config = dict(
    num_classes=4,
    arch='resnet_bottleneck',
    depths=[3, 4, 7, 3],
    steps=18100,
)
Rows from block 9 of a small image classifier, named by matrix and row number. Rows with one number belong to one channel. Each number is 128 + 32 x the weight over its row's rms, rounded and kept within 0 to 255. All counts start at 0.
After each channel's rows are labels from the 100 images, of 14976, where the channel reaches its highest value: "responds to" is what is common among them. Only what is clearly more common there than usual is listed. The data: retinal OCT scans (Kermany 2017).
# convs1: 3x3 conv (model.blocks.9.convs.1.weight, 144x144x3x3, each kernel summed), inputs 0-143
# convs2: expand pointwise conv (model.blocks.9.convs.2.weight, 576x144x1x1, transposed), outputs 0-191

convs1.75 [ 88 126  52 146 120  81 170 137 105  98  96 136  97 140 129 179 135  95 127 136 161 172 114 154  75 135 161  89 115 102 134 104 150  85 102 166  72 137 169 138 145 118 150 100  96 100 137 171 133 115 125 123 138  76 101 116 116  98 157  95 160 130 116 131 104 128  66 176 102  76 178  82 126 138 106 129 146 143 144  76 142 124 133 115  70 169  96 169 115  94 123  92 141  97 145 140  95  60 121 165 143 174 126 181  71 106 143 104  77 108 132  41  76 103 106  94 116  73 109 144 142 149 175 164  82 148 194 129 126 166  95  78 166 131 158 148 147  56 130 128 140 166 100 144]
convs2.75 [ 76 124 103 118 132 117 127 143 110 157  67 128 117 140 159 152  90 140 150  71 142 141 117 125 108  92  90 134  78 171 110 231 162 110 128 131 121 100  77 140 111 171 115 160 150 148 170 139 168 132 156 111 140 101 126 120 193  63 103  92  98 133 155 181 156 102 130 133  86 106 137 159 174  81 121 114 185 102  78 100 184  85 117 102  81 151 144 195 146 143 182 186 101 114 147 117  86 127 152 119 173 145 164 113 144 146  97 154 100 134  67 165 114 145 163 102 104 142 127 137 135 122 162 135  88 146  73 155 172  98 138  94 109 168 152 150 243  73  86 128 102 118  91 152 133 197 156 164 142 144  96 177 153 124 119 158 101 134 124 118 122 133 165 130 128 122  98 134  66  92 123 105 133 184 100 135 186 170 156 114 154 145 181  97  92  96 137  64 147 178 159 222]
responds to: finding: choroidal neovascularization

convs1.14 [ 94  62 112 147 124 137 164 163 101 145 141 121 134 144 165 143 115  91 100 116 108 123  90 127 120 117 156 137 111 150 107 157 146 140  93 159 124  91 170  61 151 116 153 107 155 143 145 121 120  79  98 118 114 123  81 166 103 121 134 155 148 141  89  54 111  79 124 152 147 116 213 115 120 129  86 157 110 143  77 102  91 124 119 167  91 154  97 137  68 106  95  85 160 159 121  82 134 123 151 127 120 125  84 183 104 135 110 156 140  80 171  34 111 130  87  77 162 109 140 116  71 170 119 132 109 128 183  50 154 123  58 123 128 106  97 115 108 138 135  50 142 140  41 148]
convs2.14 [226 128  86 124 157 143 106 135  72 129 168 191 199 147 163 102 106  33 159 165 164 110 113 148 137 149  81 110 157 103 106 101 135  92 158 132 120 139  64 125 137 123  95 162  89 112 166 136  63 167 139 140 175 101  39 108 142 110 103 108 147 155 104 127 115 149 139 185 122 191 132 186 147 126 111  31 122 108  36 164 106 182  98 124 134 108  92 116 128 117  93 134 108 150 159 167 100 109 155  67 109 105 135 119 116 107 133 206  74 119 136 155 123 104 110  88 110 115 103 117 137 113 121 154 138 179  88 168 105 151 150 114 140 102 144 101 111 113 112 124 119 120  22 190 145 149 102 101 108 142 155 167 139 132 122 156 118 187 152 174 142 145 144 143 183 108 170 113 138 118 113 146 133 119 151  35 155 146 129 145 156 102 144 185  93  29 125 147 122 112 193 140]
responds to: finding: diabetic macular edema

convs1.0 [ 86 102 142 149 128 115  73 142 137  61 133  90 124 116  51 121 131  60  68  84 147 159  40 119 147  80 144 123 137 121 147 129 140  70 158 121 114 167 130  85 108  62 143  96 120 100 103 109  91  80  68 122 121 118  82  93  81 121  93 117 117 103 117  73 128 179 132 105 150 108 155 124 137 106  98  65 139 149  95 137 145  78 141 124 164 117  93 110 108  91 149 159  80 121 102  81  92 115 119 114 163 158 184 150 150 148 125 122 115 125 117 101 114 121 117 180 130  53 155 126 179 143 132  94 118 136 134 116 111 122  93  98 176  93 166 159  63 106 141 192 110 102  76  93]
convs2.0 [113  93 141 146 106 147 139 177 129 107  67  82 124  63 142 107 182  90 137 151 114 143  86 148 147 124 127  86 178  99 148 103  98 184 149  89 103 141 164 140 114 186 118 108 109 131  59 102 157 117 211 133 111 190 175 185 212 138 144 167 121 162 152  74 111 178  52 117 132 149 128 152 174 149 128 153 139 106  86  95 173 140 172 121 149 122 152  98 158  88  80 141 106 159 137 164 161 191 140 105 132 131 169 147 159 159 183 161 174 171 100 156 158 113  98 111 187 178 168 147  77 121 130 141  84  99 188 110  91 122  97 165 129 140 172 196 170 158 104 147 157 144  80 102 172 119  98 100 103  79 123 111 132 172 121 153 163 162 146  81 138 107 131 125 114 149 137 159 152  85 108 192  92 140 121  67 138 160 174 148 110 185 115 131 146  85 184 129 132 165 111 129]
responds to: finding: normal

convs1.95 [110 128 124 117 103 138 150 116  98 160 114 105 103 117 139 125 146 100   4   0 117 125  89 121 129 123 126 146 116 164 102 170 133 127  97 148  62 114 142  90 162 125 193 126 164 136 160  85 114 106  58  94 107  80 108  60  43 101 132 124 168 118  96  92 101 137 101 149 137  93 121 104 113 109 107 100 100 124 114 109 123 126 122 106 123 161 106 123 104  98  95 128 140 137 121  99 123  70 166 115 128 122 113 124 124 136 112 161 112 114  75  99  83 131  58 119  46  96 137 112 122 133 109 132  86  86 158  90 107 113 126 104 127 131 105 125 120 105 126 115  43  88  87 130]
convs2.95 [180 113 111 126 119 154  99 126  84  98 110 174 147 188 124 164 139  81 128 177 193 104  96 200 151 115  69  85 115 127 134 128 151 117 130 108 145 105 100 146 137 101 112 141  55  93 126 116 128 146 183 162 150 124  95 124 168  40 138 116 153 119  93  76 167 116 149 136  46 157  88 104 176 186 114  97 132 163  32 167 147 127 111 103 120 146 136 162 104 130 112 161 125 139 186 107 126 172 116  65 107  90 156 131 126 179 124 140 113 151  89 121 115  94 139 111 109  99 104 136 128 106 116 215 165 171  70 120  73 140 133 132 121  92 128 137 160 109 132 107 143 165  47 170 138 169  91 110 109 115 115 160 167 130 111 105 107 135 142 209 150  97 101 146 190 114 133 111  82 133 114  82 156 138  74 112 149 142 122 132 159 176 147 205 123 103  98 111 122 140 179 166]
responds to: finding: drusen

convs1.86 [124 117 158 126  83 151 107  58 159 172  89 124 149 108 124 125 149 101 137 110 119  96 137 167 176 103 123 117 181 114 136 108 112 117 121 178 126 198 163 122 163  78 196 144  77 113 184 142 137 174 134 181 172 127 144 124 145 140 100  69 181 134 113 131 144 183 159 143 138 136 151  98  61  92 136 128 123 123 142 124 192 113 100  63 166 137 100  96 156 154 108 174  63  68  84 127 144 124 144 113 106  80 179 101 146 170 113  65  89  95 143 179 145 120  86 141 147 112 175 184 156 158  61 123 126 157 160 144 165 102 130 131 134 132 137  90 114 135 144 175 127  81 165 125]
convs2.86 [ 78 201 165 120 126 150 129 129 163 136 180 113  94 152  84 134 173 179 150 114 104 183 122 151  96  98 165 174 141  90 141  79 102 139  69 146 167 109 125 103  95 125 195  68 126  82 147 170 126 129 109 152 148 150 173 151 158 190 100 129 107 157 120 165 154 136 103  96 138 119  81 148 160  96 138  72 110 183 190  99 109 116 164  93  96 146 137 133 146 130 128 154 114 145 166 164 168 100 123  77  92 137 125  63 122 177 158 101 154 133 132 139 112 207 115 147 125 113 165  88 145  89 124  97  81 147 121 174 152  73 216 154 142 106  86 107  99 124 187 163 144 167 155 168 135 118 100  67  90 118  59 131 109 165 129 147 146 139 121 112 155  90 122 122  84  99 159 112 118 155 119 158  89 128 114 157 106 129 152 120  33 153 112 164 136 177 107 102 112 101 106 116]
responds to: finding: normal

convs1.114 [107 129 103  95 168  86  92  97 147 103  70 159 128 125  77  96  99  69 120 116 111 106  80 128 125 116 126  98 117 103 154 123 115 123 101 124  96 157 159 120 128  81 113 132 107  86  91 116 125 121 107 145 138  77 140 111 132 103 129  70 128  79 118 107  99  78  91 123 132  71 140  76 105  10 135 134 181  70 132 111 122 116 149  63 143 130 100  64 165 107 110 109  87  92 110 107 100  65  96 133 104 113 100 131 147 103 119 105  89  62 111 123  92  87 129 147  95  82  82 111 109 157 112 108  71 132 124 118 155 118 107  30 112 109 162 112  85  87 108 111 111 103 127  62]
convs2.114 [141 107 140 141 121 142  71 145 140 154 125 135  83  98  50 155 134 164 160 165  91 125  90 154 159  76 120  92 103 101 102 202 101 143  93 104  93 124 153 158 165 159 120 178 134  98 148  46 166  93 152 182 108 142 165 135 200 114  70 157 106 133 180  79 109 143 157 144 130 161 108 127 175 163  89 162 129 192  88  67 204 164 122 160 161 152 120 113 100 149 151 128 146 177 147 155 104 151 117 181  97 153 109 153 175 179 131 122 107 164 119 140 169 115 197 112 169 128 139  90 120 180  80  62 140 106 144 117 163  96 135 114 168 107 150 193 142 120 132 108 115 124 116  73 147 102 124  95 153 141  87 143  69 122 143  95  75 112 127 116 131 128 141  94 160  88 123 113 143 187 141 149 111 135  55  88 146 127 114  49 127 170 105 190 187 165 118 129 152  95 126 103]
responds to: finding: choroidal neovascularization

convs1.93 [112 145 113 134 136 133 133  89 147 164 130 155 183 143 125 119 144  95 212 194 150  88 195 158 160 159  85  97 149 135 103 138 156 184 126 169 177  86 143 148 164 161 122 178 112  71 128 168 123 150 223 130 157 121 165 200 169 131 162 101 119 131 132 147  72  97 146 123 125 124 147  92  87  89 223 104 139 117 135 101 151 146 148 114 120 174 116 122 128 120 118 168 114  79 144 144 125 135 168 154 122 131  92 139 106 156 167 113  90 132 146 173 163 120 160  96 150 110  97 156 101 141  94  89 151 114 143 139 172 155 160 100 109 119 122 142 165 144 161  76 178  93 216 136]
convs2.93 [129 142 141 171 148  94 179 150 149 148 135 173  58 156 140 117 105 102 115 150 107  75 121 102 136 100  92 127  91 150  93  69 105 106 175 117 134 159 126 114 157 126 140 152 128 107 134  93 104  63  58  68 139 118 128  90  72 100  88 100 167  84  70 103 138 137 154 132 131 131 137  89 150 133  76  98 133  57 124 146 154 139  83 119 150 130  90 127 134  90 106 154  90  89 166  85 118  57  94 145 137  61 112 135  89 129 115 141 100 137 156  76  88 142  64 101 109 109 102 143 103 128 134 123  56 164 119 141  24 128 140 133 116 133 104 101  87 155  87  96 110 123 109 170 126 183 118 151 112 163 145 178 141 117 105 157 168 188 114 151  88 139 166  78 132 107  80  71 116  95  62 162  55 151 107  88 170  65 117 140 165 138 185 130 135  70 102 146 104 157 174 142]
responds to: finding: choroidal neovascularization

convs1.139 [137 128  48 159 118 125 108 123 110 148 115 144  47 113 130 168 135 118 110  84 122 145 143 156  75 127 153 152 154 130 121 127 126 157 108 173 125  94 145 160 120 157 164 134 135 152 130 117 170 154 140 130 163  91 146  59  56  87  90 117 133 108 133 150 114  82 115 105 133 106 148 131  46 143 163 106  51 156 146 109 156 142  73 116  90 135 112 158 121 143 122 176 115 127 124 111  95 100 124 108 165 116 158 140  56  59 129 123 133 126 145 156 150 147 131  41  65 117 134 183  62 139 103 100 134 146 160 183 156  97 173 133 158 152  66 107 145 106 170  74  69 135 170 164]
convs2.139 [ 80 191  93 172 142 110 111 172  97 176 147 159 118 181 128 178 109 125  69 133 171  78 149 132 186  65 163 185 189 140 100 135 116 164  84 159 173 141 139 130 122 138 207 153 102 105 219 145 151 148 121 146 169 122 152 166 160 140 121  77  97 128 140 135 174 140 146 155  83 133 148  91 125 131 117 137 140 147 149 198 174 146 104  98 170 173  98 160 120 139 122 160 133 130 188 139 122 108 112 143 144  92 168 134 147 192 118 116  77 186 119  78 115 178 142  84 142  97 147 185 117 134 136 140 151 164 137 138 139 158 184 135 129 112 120 113 157 113 185 108 153 194 145 183 162 134 123 176 158 111 110 181 129 115  71 139 177 179 170 140 156 100 128 121  96 138 150 113 132 178 175 155 126 169 139 136 171  89 165 145 130 169  99 167 183 137 126 157 147 132 136 145]
responds to: finding: drusen

convs1.78 [ 88  62 147 161 166 127 125 102 143  93  83  74 123 107 110  85 142  84 131 124 133  79  96 109 130 106 111 109 161  94 142  87 116  93 101  97  91 114 135  83 101 100  99  80  90 115 151 148 114 113 109 144 124 103 102 120 135 121 116  76 131  70 114  74 144 118 106  84 118 104 140  88  65 113 110  98 161 117 103  71 111 127 112  90 163 101  75  67  98  85  83 135 101 108 101 112  76  88  90 139 128  98  97 112  65 117 105  84 118  41 158 123 126  39 106  64 137  94 145 120  60 140 103 124  83 174  97  75 151 124 116 114 111  81 124 106 105  83  96 103 136 114 120 118]
convs2.78 [135 109 157 101 106 168  99 128 153 137 147 119 100 102  83 162 152 155 148 144 108 161 171 138 129 119 146 104  80 112 160 138  55 127 112 105 115 128 180 133 110 188 136 120 102 100 118 147 138 156 197 118  71 154 173 159 175 164  96 129 109 117 132 127 150 171 128 103 122  75  52 162 184 162 112 128 177 100 209  77 199 161 149 186 122 120 182 145 125 149 181 154 149 149 138 109 133 181  74 111  70 171 123 127 118 141 139 145 148 136 117 157 137 152 163 122 146 182 144  72  86 138 125 101 103  94 170 108 152  45 110  99 170 129 122 169 119 110 125 112 122 163 140  96 133 155  93  73  89 168  84 115  97 121 169 120  77  97 123  89 108 118 140 103 136 104  94 108  86 172 164 145 130 166 120 182 130 163 109  60 114 155 153 137 135 110  94 106 123 124 106 166]
responds to: finding: choroidal neovascularization

convs1.18 [143 149  88 135 137 104  97 108 142 120 117 159 125 122  81 151 169 150 137 143 139 176  93 170 124 106 131  99 130 115  79  93 132 132 146 156 161 170 107  70 171 117 118 115  61  89  84 109 132 154 122 180 163 169 104 120 114 153 104 103  88 104 109  74 143 127 162 117  81 146  86 122 129 136 153 110 123 152 148  62 180 100 142  91  89 216  76 145 105 134 151 159 103  96  97  86 138 172 138 117 184 183 166  90 114 120 144  64  94 164 113 148 165 143 123 136 139 141 137 187 152  85 173  67 164 112 147  87 183 105 127 138 208  67 146 175 102 139 135 167 124  83 139 106]
convs2.18 [140 129 144 141 129  95 150 121 142 171 138 160 115 122 155 160 147 143 132 141 151 166 115 134  96 113 161  99 161  62 137 108 102 154 121  70 117 130 225 128 136 143  95 152 108 121 109  87 116 117 192 131 109 192 151 148 195 144 121 173 174 136 135  52 171 171  88 110 150 172 143 125 177 144 149 129 132 122 154 148 176 128 131 163  99 166 201  95 164 143 113 188  93 174 181 139 138 178 108  75 147 166 148 147 170 156 145 187 177 124 103 157 135  84 113  46 163 190 154 162  61 142 106 145 111 175 211 103  96 192 118 145 174 140 153 199 156 136 143 162 108 117 102 153 140 159 176 113  99 108 134 145 112 129 165 133 125 124 143  94 128 158 151 137 147 122 141 104 155 141 127 174  63 154 133 114 188 205 195 106 157 134 118 175 120 132 144 135 135 126 173 133]
responds to: finding: diabetic macular edema

convs1.12 [152 141  92 138 126 146 161 158 116 147 160 202 149 152 183 101 155 148 172 149 118  88 168 220 130 145  93 169 121 155 128 162 138 168 156 212 132  54 148 125 137 175 124 135 164 164 134 138 171 141 156 152 219 124 146 186 159 128 128 169 149 129 106 132 162  72 134 135  98 135 161 129  57 128 157 164 139 103 161 116 126 171  78 184  94 161 134 112 111 159 124 168 176 163 140 131 143 126 148 132 114  78 136 162 109 115 143 161 152 133 157 142 143 128 132  99 137 156 104 190  76 137  69 142 133 141 161 125 154 127 155 151 112 144 147  88 162 152 163  86 179 167 150 186]
convs2.12 [129 174 125 135 136 120 115 125  73 146 140 209  91 161 151 114 110 139 106 172 144  87 100  75 128  96 115 140 104 117 114 114  38 117 147 127 166 164 117  98 144  85 149 108 147  80 175  69 139 100  64 129 136  73 147  83 117 120  93 150 166 123 131  89 123  96 142 130  93 154 110  55 126 133 116 138 111 111 136 146 147 176  97 136 181 132  78 136 129 102 125 159 108  56 167 120 103  67  50 141  87  68 114 158  74 149 116 120  94 134 141 105 100 138 117  87 125  97 131 133 125 107  83 142 120 173 139 139  89 135 135  98 106 124 116 109 120 160 103 100  94 123 139 170 110 141 156 139 130 113 164 190 139 105  90 103 150 122 137 148  96 155 114 116 155 126 121 107 115 122 106 134 110 146  99 135 120  49 111 122 122 120 133 165 150 123 128 143  46 144 183 161]
responds to: finding: diabetic macular edema; finding: drusen

convs1.66 [149 128 121 109 120 103 115  97 157 134  63 109 120 129 114  60  62 139 144 152 104  89 132  66 128 111  72  90 157  88 153 105  74 146 113  61 117 155 120 110 145 132 131 115  90  93 119 130 124 113 162 166  73 121 158 135 126  85 125  89 102 122  96 109 130 126 102  97 160 121 150  88 136  40 151 134 152  74 123 118  88 125 113  84 150  87  52  67 133 116 120  70 123  82 107 103 138 122  82 121  55  89  88 148 125 133 119  88  63 126 151 161 162 129 119 112 130 142 139  60 112 128 111 103 136 137 104 111 145 118 140 114  91  65 125  87 127  94  59 139 107  73 168  58]
convs2.66 [137  40 101 119 108 102 142  91 109 116 134 113 107 115  76 133 135 112 171 167  71 133 109  97  55 145 147 106 101  99 148 117 135 136  98 125 103 155 156 144 182 155  60 168  86 127  77 121 133 122 189 145  76 112 157  74 162 131 186 145 163 132 154  64 133 143 108 103 153 142 118 147 173 181 139 143 144 188 104  74 138 154 142 152 137 137 172  74 104 164 125 152 158 115 120 130 146 173 155 118 129 153  95 137 143  93 118 166 166 117 121 117 150  97 151 170 120 159 117  71 118 150  72  75 131 117 145 101 116  75  54 148 160  79 179 179  93 143 160 157 137  93 100 110 120 121 129  74 126 148  96 143  50 106 155 107 116 106  78 122 142 150 144 113 157 133 100 112 110 115 138 130 126 114 141 117 125 161 154 104 138 113 124 164 142 117  79 148 127  72  93 133]
responds to: finding: normal

convs1.138 [ 87  95  90 130  75 108 100 102 156 152  80 125  89 103 121  68  89 139 109 134 119 114 130  47  82 111  51  97 119  82 144  63  65 111  87  63 120 117  95 113 156 157 116 110  66 129 116 152  93 106 162 140  58 134 145 106  77 112 145  98 101 105 101 104 142 121 109 107 109 135  88 103 162 116 153 151 145  73  97  98  91  91 118  79  94 152  89 105 109 111 137  64 131 100 123  97 133 139  85 140  86 122  73 148 112 121 149  67  91 107 130 107 135 111 124  97 105 156 144  73 117  94 137  85 126 121  92 115 133 148 125 117  81  97 173 120 132 128  55 122  69 126 153  66]
convs2.138 [134  63 108 110 136  67 185 117 111 152 130 114 133 177 108 109 102 122 180 143  92 123 126 117  44 117 164 113 119 127 133 134 107 128  74 103  98 155 176 125 156 137  68 132  93 151 140 165 154 102 211 104 121 159 134  83 174 123 175 130 199 130 160  88 148 183 154  91 141 142 147 133 123 144 129 121 125 121 138  95 133 128 144 162 131 131 170  90 155 200 182 146 139  95 116 149 132 157 161 121 120 182  78 140 125 112 125 189 159  61 109 154 134  91 123 127 130 201 124  97  61 169 128  89 116 146 122 125 108  97  91 164 170 146 175 193 112 135 147 158 119  76 104 127  68 147 181  89 155 152 131 103  46 102 168 132 123 127 103 155 117 194  85 133 155 130 137 120 134 104 153 112 106 136 152 154 121 147 162 112 128  52 115 116 146 100 126 140 107 105 118 154]
responds to: finding: diabetic macular edema

convs1.131 [ 98 107 107 115 117 140 153 105 101 169 112 103  86 110 148 118 140  88  28  22 126  99  92 117 112 116 115 140 141 157  77 155 125 110 114 157  59 119 158  88 174 120 214 119 156 144 161  98 107  96  58  97 109  68  94  60  75 106 121 124 174 138  98  89 116 114  91 153 128  89 145 106  92 112  96 116 102 112 100 118 116 118 117 100 138 149 111 120 110  95 105 117 136 135 105 101 120  65 161 118 100 109 100 116 133 108 118 154 130  93 108  89  82 123  54 134  61  97 109 107 127 157  87 132  82 108 164  82 136 108 116  96 122 132  97 112 117 112 121 124  65  85  72 140]
convs2.131 [151 111 112 133 144 164 114 133 115 130 136 185 149 165 129 169 122  62 166 162 199 105 100 189 164 125  66 115 133 126 127 138 150 108 127 126 154 111 110 147 178 128 147 165  58 102 148 122 133 136 169 136 177 144  90 156 187  86 128 104 137 162  95 107 166 133 151 142  75 136  78 109 176 184 120  84 131 134  37 161 146 150 115 116 105 136 142 188  85 129 146 135  95 162 192 121 133 169 131  75 115  85 200 122 144 204 118 141 104 176 118 127 137 136 145 111  98  94  92 126 129 146 136 218 178 178  65 145  88 137 148 113 127 109 130 113 175 102 123 144 149 194  59 184 129 158  60 126 122 126 123 178 182 124  97 126 132 140 145 190 162 104 113 158 181 127 124  98 100 139 115  85 165 123  52  77 143 136 108 151 161 156 145 226 107  83 102  92 132 142 171 188]
responds to: finding: drusen

convs1.21 [109 159 133 175 123 153 118 149 158 124 158 109 139 100 114  90 158 141 133 150 123 134 128  75 163 107  90 143 124 151  82 135  78  96 106  99 175 143 166 122 191 127 167 102 137 156 110  99  96 105 131 154  63 198 128 163 139 191 134 150 150 137 155 135 109 136 203 176 127 175 134 140 170 155 109 103 117 135 140 103 134  86 155 160  83 141 147  68 168 119 133  52 128 156 113 139 173 207 141 138 131 147  82 137 118 165 119 137 148  86 134 117 152 155 150 104 147 119 180 115 133 144 146 126 175 135 215 151 190 122 101 178 156 122 105 138 129 206  50 126 116  72 112  83]
convs2.21 [136 129 127 162 153 128 145 155 148 119 143  67 117 156 139 164 157 151  95 132 107 128  59 137 135 158  88 161 127 147 127  74 143 203 148  81 151 105 131  78  86  76 161 163  59  99  92 136  89 153 138 110 172 161 115 139 110 146 153  98 104 127 113  87  91  86 106  76 147 125 155  73  87 109  80 146 112 134 123 143 105 135 103 118 130 119 142  87 141 122  79 119 115 122 115 144 121 115 155  71 127 134 148  76  78 162 154 138 137 159  79 171 123 131 122  80 137 112 146 155 118 118 127 137 111 122 139  98 104 104  82  93  84 146 153  97  94  92 122 171 132  79 105 128 149 151 138 152  78  97 149  81 132 121 106  93 123 111  82 122 110 111 127 112 135 121 114 187 138  89  60 131 114 147 135 106  89 146 160 173 123 161 103  80 104 144 163 103 135 137  90  73]
responds to: finding: choroidal neovascularization

convs1.127 [128 102 123  92 168  95 107 102  96 109 115 179 156  72  95 115 124 137 113  82 114 108 123 181 123  80 102 108  79 115 153 115 134 110  87 162 123  32 125 125 113 162 109  80 109 122  94  45 132 118 101 143 177 118 115 161 114  88  43 117  81  70 152 128 164  65 123  86 146 155  97 107 120 113 140 186 164 126 105 111 115  87  91 104 120 144  99 146  82 136 167 127 141 112  90  99  78 150 147  48 136 116 117 147 136 131  97 108 106 105  79 109 153 117 128 127  93 145 133 132  74  95 115  68 141 109 133 155 101  30 131 140 124  98 164  83 134 139 128  66 107 105 151 131]
convs2.127 [124 162  96  77  81  84 122 105 139 174 136 160 124 100 153  99  84 175 129 150 162 105 112 124 121 144  88 120  52 151  96 179 117 119 127 128 110 151 120 157 129 162  71  96 128 142 183 144 128 115 112 116  65  83  96 103 156  58 119 119 147 138 135 128 170 104 150 129 136 119 107 130 112 155  91 156 100 127 151 149 138 114  95 177 135 121 105 212 135 125 190 193 133 163 115 110  68 136 119 142 151 100 129 163 145  84  81 148 107  69 139  80 130  88 188 151  94 127 100  94 133 130 156 155 167 137 128 119 174 165 145 114 103 154 138 158 176 104 153 105  88  97  74 180  51 120 193  56 141 123 122 146 167  94 150 138  81 137 124 129 176 184 106  98  96 113 179 128 130 126 139 130 139  73 131 135 160  89 136 142 142  68 155 117 132 174 133 133 111 186 175 191]
responds to: finding: choroidal neovascularization

convs1.28 [116  52 131 121 131 117 148 101 121 126 126 124 148 104 151 112 119  74 116 138 130 114  66 121 167  93 130 113 176 124 158 138 133  80 128 144 147 156 167  94 167  10 188 111 119  82 143 125 138  90  94 153 104 114 106 122 121 129 128 104 167 145 106  83 136 157 116 156 157 132 197  91 127  60 101 155 163 100  84 133  88  50 123 113 129 108 112  96 166 108  93 112  40 103  98  88 132 139 120 139 111 114 124 164 110 170  98 120  91  65 172 102 142 112 118 122 143 115 128 102 140 173 101 167 134 154 150 123 139 114  51  98 127  86 161 119  33 118 127 157 156  92  89 116]
convs2.28 [108  97 112 127 173 155  52  55  93 107 146 163 125 122  62 115 149  38 131 105 107 126  84 154 134 126 124 129  78 123 170  82 154 112 136 159 153 107  97 147 178 140 114 140 101  95 182  76 123 115 121 153 139 107 142 113 164 133 142 154 111  98 127 135  86 103  38 170  84 172  80 172 185 108 137 110 178 133  69 159 164 107 159 132  99 156 104  96 145 116  81 127 112 120 174  81 174  82 144  19 128 125 118  85  69 101 135 162 174 173 173 104 144 112  90 166 116 103 105 119 137 118  88  92  64 158 123 157 131  90 133 165 135  75 155 117 125 151 131 132 156 143  62 158 155 109  61  99 138 109  88 181  80 151  93  85 144 114 135 116 154  90 194 141 132 156 143 115  37 138 117 172 134 161 108 102  98 117  91 128 122 174 124 210 115  56 130 117 135  47 123 106]
responds to: finding: normal

convs1.137 [102 183 146 141 122 109  51 133 149 130 103 118 133 112  63 172  93 123 112  99 178 180  83 124 157 138 160 100 146  84 102  80 139 112 149 106 121 164 104  77 109  75 119 150  96 102 108 136 111 151  95 131 133 107 143 100 109  95 132 105  86  92  89  78 104 163 165  54 120 138 118 149 159 162 143 107 107 138 159 164 175  83 149 125 145 102  67 168  88 105 153 138  58 113 146  69 131 122  85 137 170 179 177 103 143 157 155 105 103 170 111 167 121 156  68 164 129  92 169 162 173 122 166 100  99 126 106  89 125 146 114 115 173  73 116 169  68 129 151 178 106 102 135  97]
convs2.137 [122 124  83 133 133  68 117  86 140 137 158 119 153  77 122 190  96 123 141 132 144 104 108 150  97  85 124 132 164 132 157 127 150  76  49 125 164 148  89 154 157 109 101 144 110 167 175  93 115 141 132 157 116 134 107 131 107 122 160 103 117 122 161 152 127 131  72 145 197 140  74 157 155  49 156 203 112  81 159 165 132  90 138  68 156 106 108 145 139 132  53 187 108 140 131 116 142 127 157  53 114 111 122 137 163 143 100 160 171 152  66 129 134 132 103 131  91 160  70 148  77 125 121 166 147 102 116 179 117 116 149 132 137 146 166 144 190 142  95 139 135 106 134 112 122 113 101 136 122 129 117 119 115  56 111 165 128 124 116 108 152 102 166 121 154 174 106 119 106 168 117 145 112  97  98 110 138 136 142 148  69 114 133 149  80  68 144 133 170 149  83 165]
responds to: finding: normal

convs1.7 [110  63 122 102 108 122 140  58 130 188  82 100 128  99 130 148 120  92 105  95 108  90 104 122 138  85 113 128 141 105  91  99 109 137 111 174 108 181 112  72 167 120 196 152  76 137 136 105 128 159  99 166 122  93 111 124  68 115 100  70 159  98  95  73  92 160 119 131  82  95 110 100 143 108 138 108 112  89  86  94 164 104 122  65  99 154  87 131  86 120 129 117  97  81  70  51 138 115 127  97 110 126 140  68 149 143  98  71 139  89  89 137  85  96  63 151 105  94 110 138 154 110 127 107 109 110 146  64 160  87 134 114 105 110 105 118 102 120 138 189  95  68 155 123]
convs2.7 [149 223 164 115  93 157 137 205 161 125 158 138 120 109 141 141 171 181 173 153  88 174 142 133 146 131 120 141 140  94 139 113  91 173 146 137 172 159 128 104 167 157 238  93 158 159 150 109 162 149 161 128 167 137 152 120 153 190  90 143 142 181 145  94 107 143 154 105 164 176  57 159 141 122 167 135  84  46 166 116 139 164 163 167 155 133  93 159 103 114 157 100 106 161 185 167 144 129 118 148 100  92 140 195 133 218 175 152 135 168 158 133 146 233 116  99 165 158 166  99 111  99 136 165 142 182 172 173 105 130 168 115 157 147 160 201 130 174  81 134 135 173 161 173 168 101 154 106 108 169 165 143 146 129  87 157 148 141 114 106 146 141 108 116 125 141 134 130 140 167  97 158 125 104  44  90 142 110 119 157  56 174 130 160 165 123 118 138  90 153 134 158]
responds to: finding: normal

convs1.81 [135 141 105 144 176 147 167 184 174 165 151 142  82 129 174 183 151 114  78  74 116 139 133 160 102 139 176 180 132 167 149 170 173 168 160 153 110 148  42 130 145 181  96 191 181 180 114 121 139 150 113 158 163 122 150  75 115 127 140 168 139 152 139 138 137 123 124 158 100 122  72 154 127 147 170 151 150 105 136  98 127 161 175 166  85 158 133 160 160 129 144 153 175 189 143 133 208 112 137 126 150 166 128 100 113 107 139 183 177 103  96 160 125 127 130 110  80 129 139 119  95  38 154 153 120 121 102 134 112 121 183 117 152 152 143 162 148 109 172  98 115 167 153 182]
convs2.81 [120 140 107 120 153  94 138  93  86  49 169 162 123 162 174 170 149 132  94  92 153 148 111  78 125  96 115  90 112  69 106 109 107 152 109  94 116 107  82 110  47 101 146  85 130  68 119 101 149 123 159 170 124  93 135 151 109 114 115 138 146 147  96 112 153  81 161  74 118 189  94 123 164 121 112  96  84 155 164 164  83 111 110  81  90 119 186  82  70 140 153 124 135  91 141  83 102 161  66 104 150 101 151 118 139 168 104 102 140 126  68 132 107 138 126  94 146 126 142 107 112  66  81 183 113 170 121 116 140 137 112  98 117 149 132 155 119 113  93 152 104  77 163 157 139 144 127 104 115 115 193 144 180 112 122  93  99 112  82 174  68 152  46 122 172 105 120 141  73 166 136 151 138  92 158 199 143 176 111 109  90 157  89 201 116 136 109 150  68 134 163  94]
responds to: finding: drusen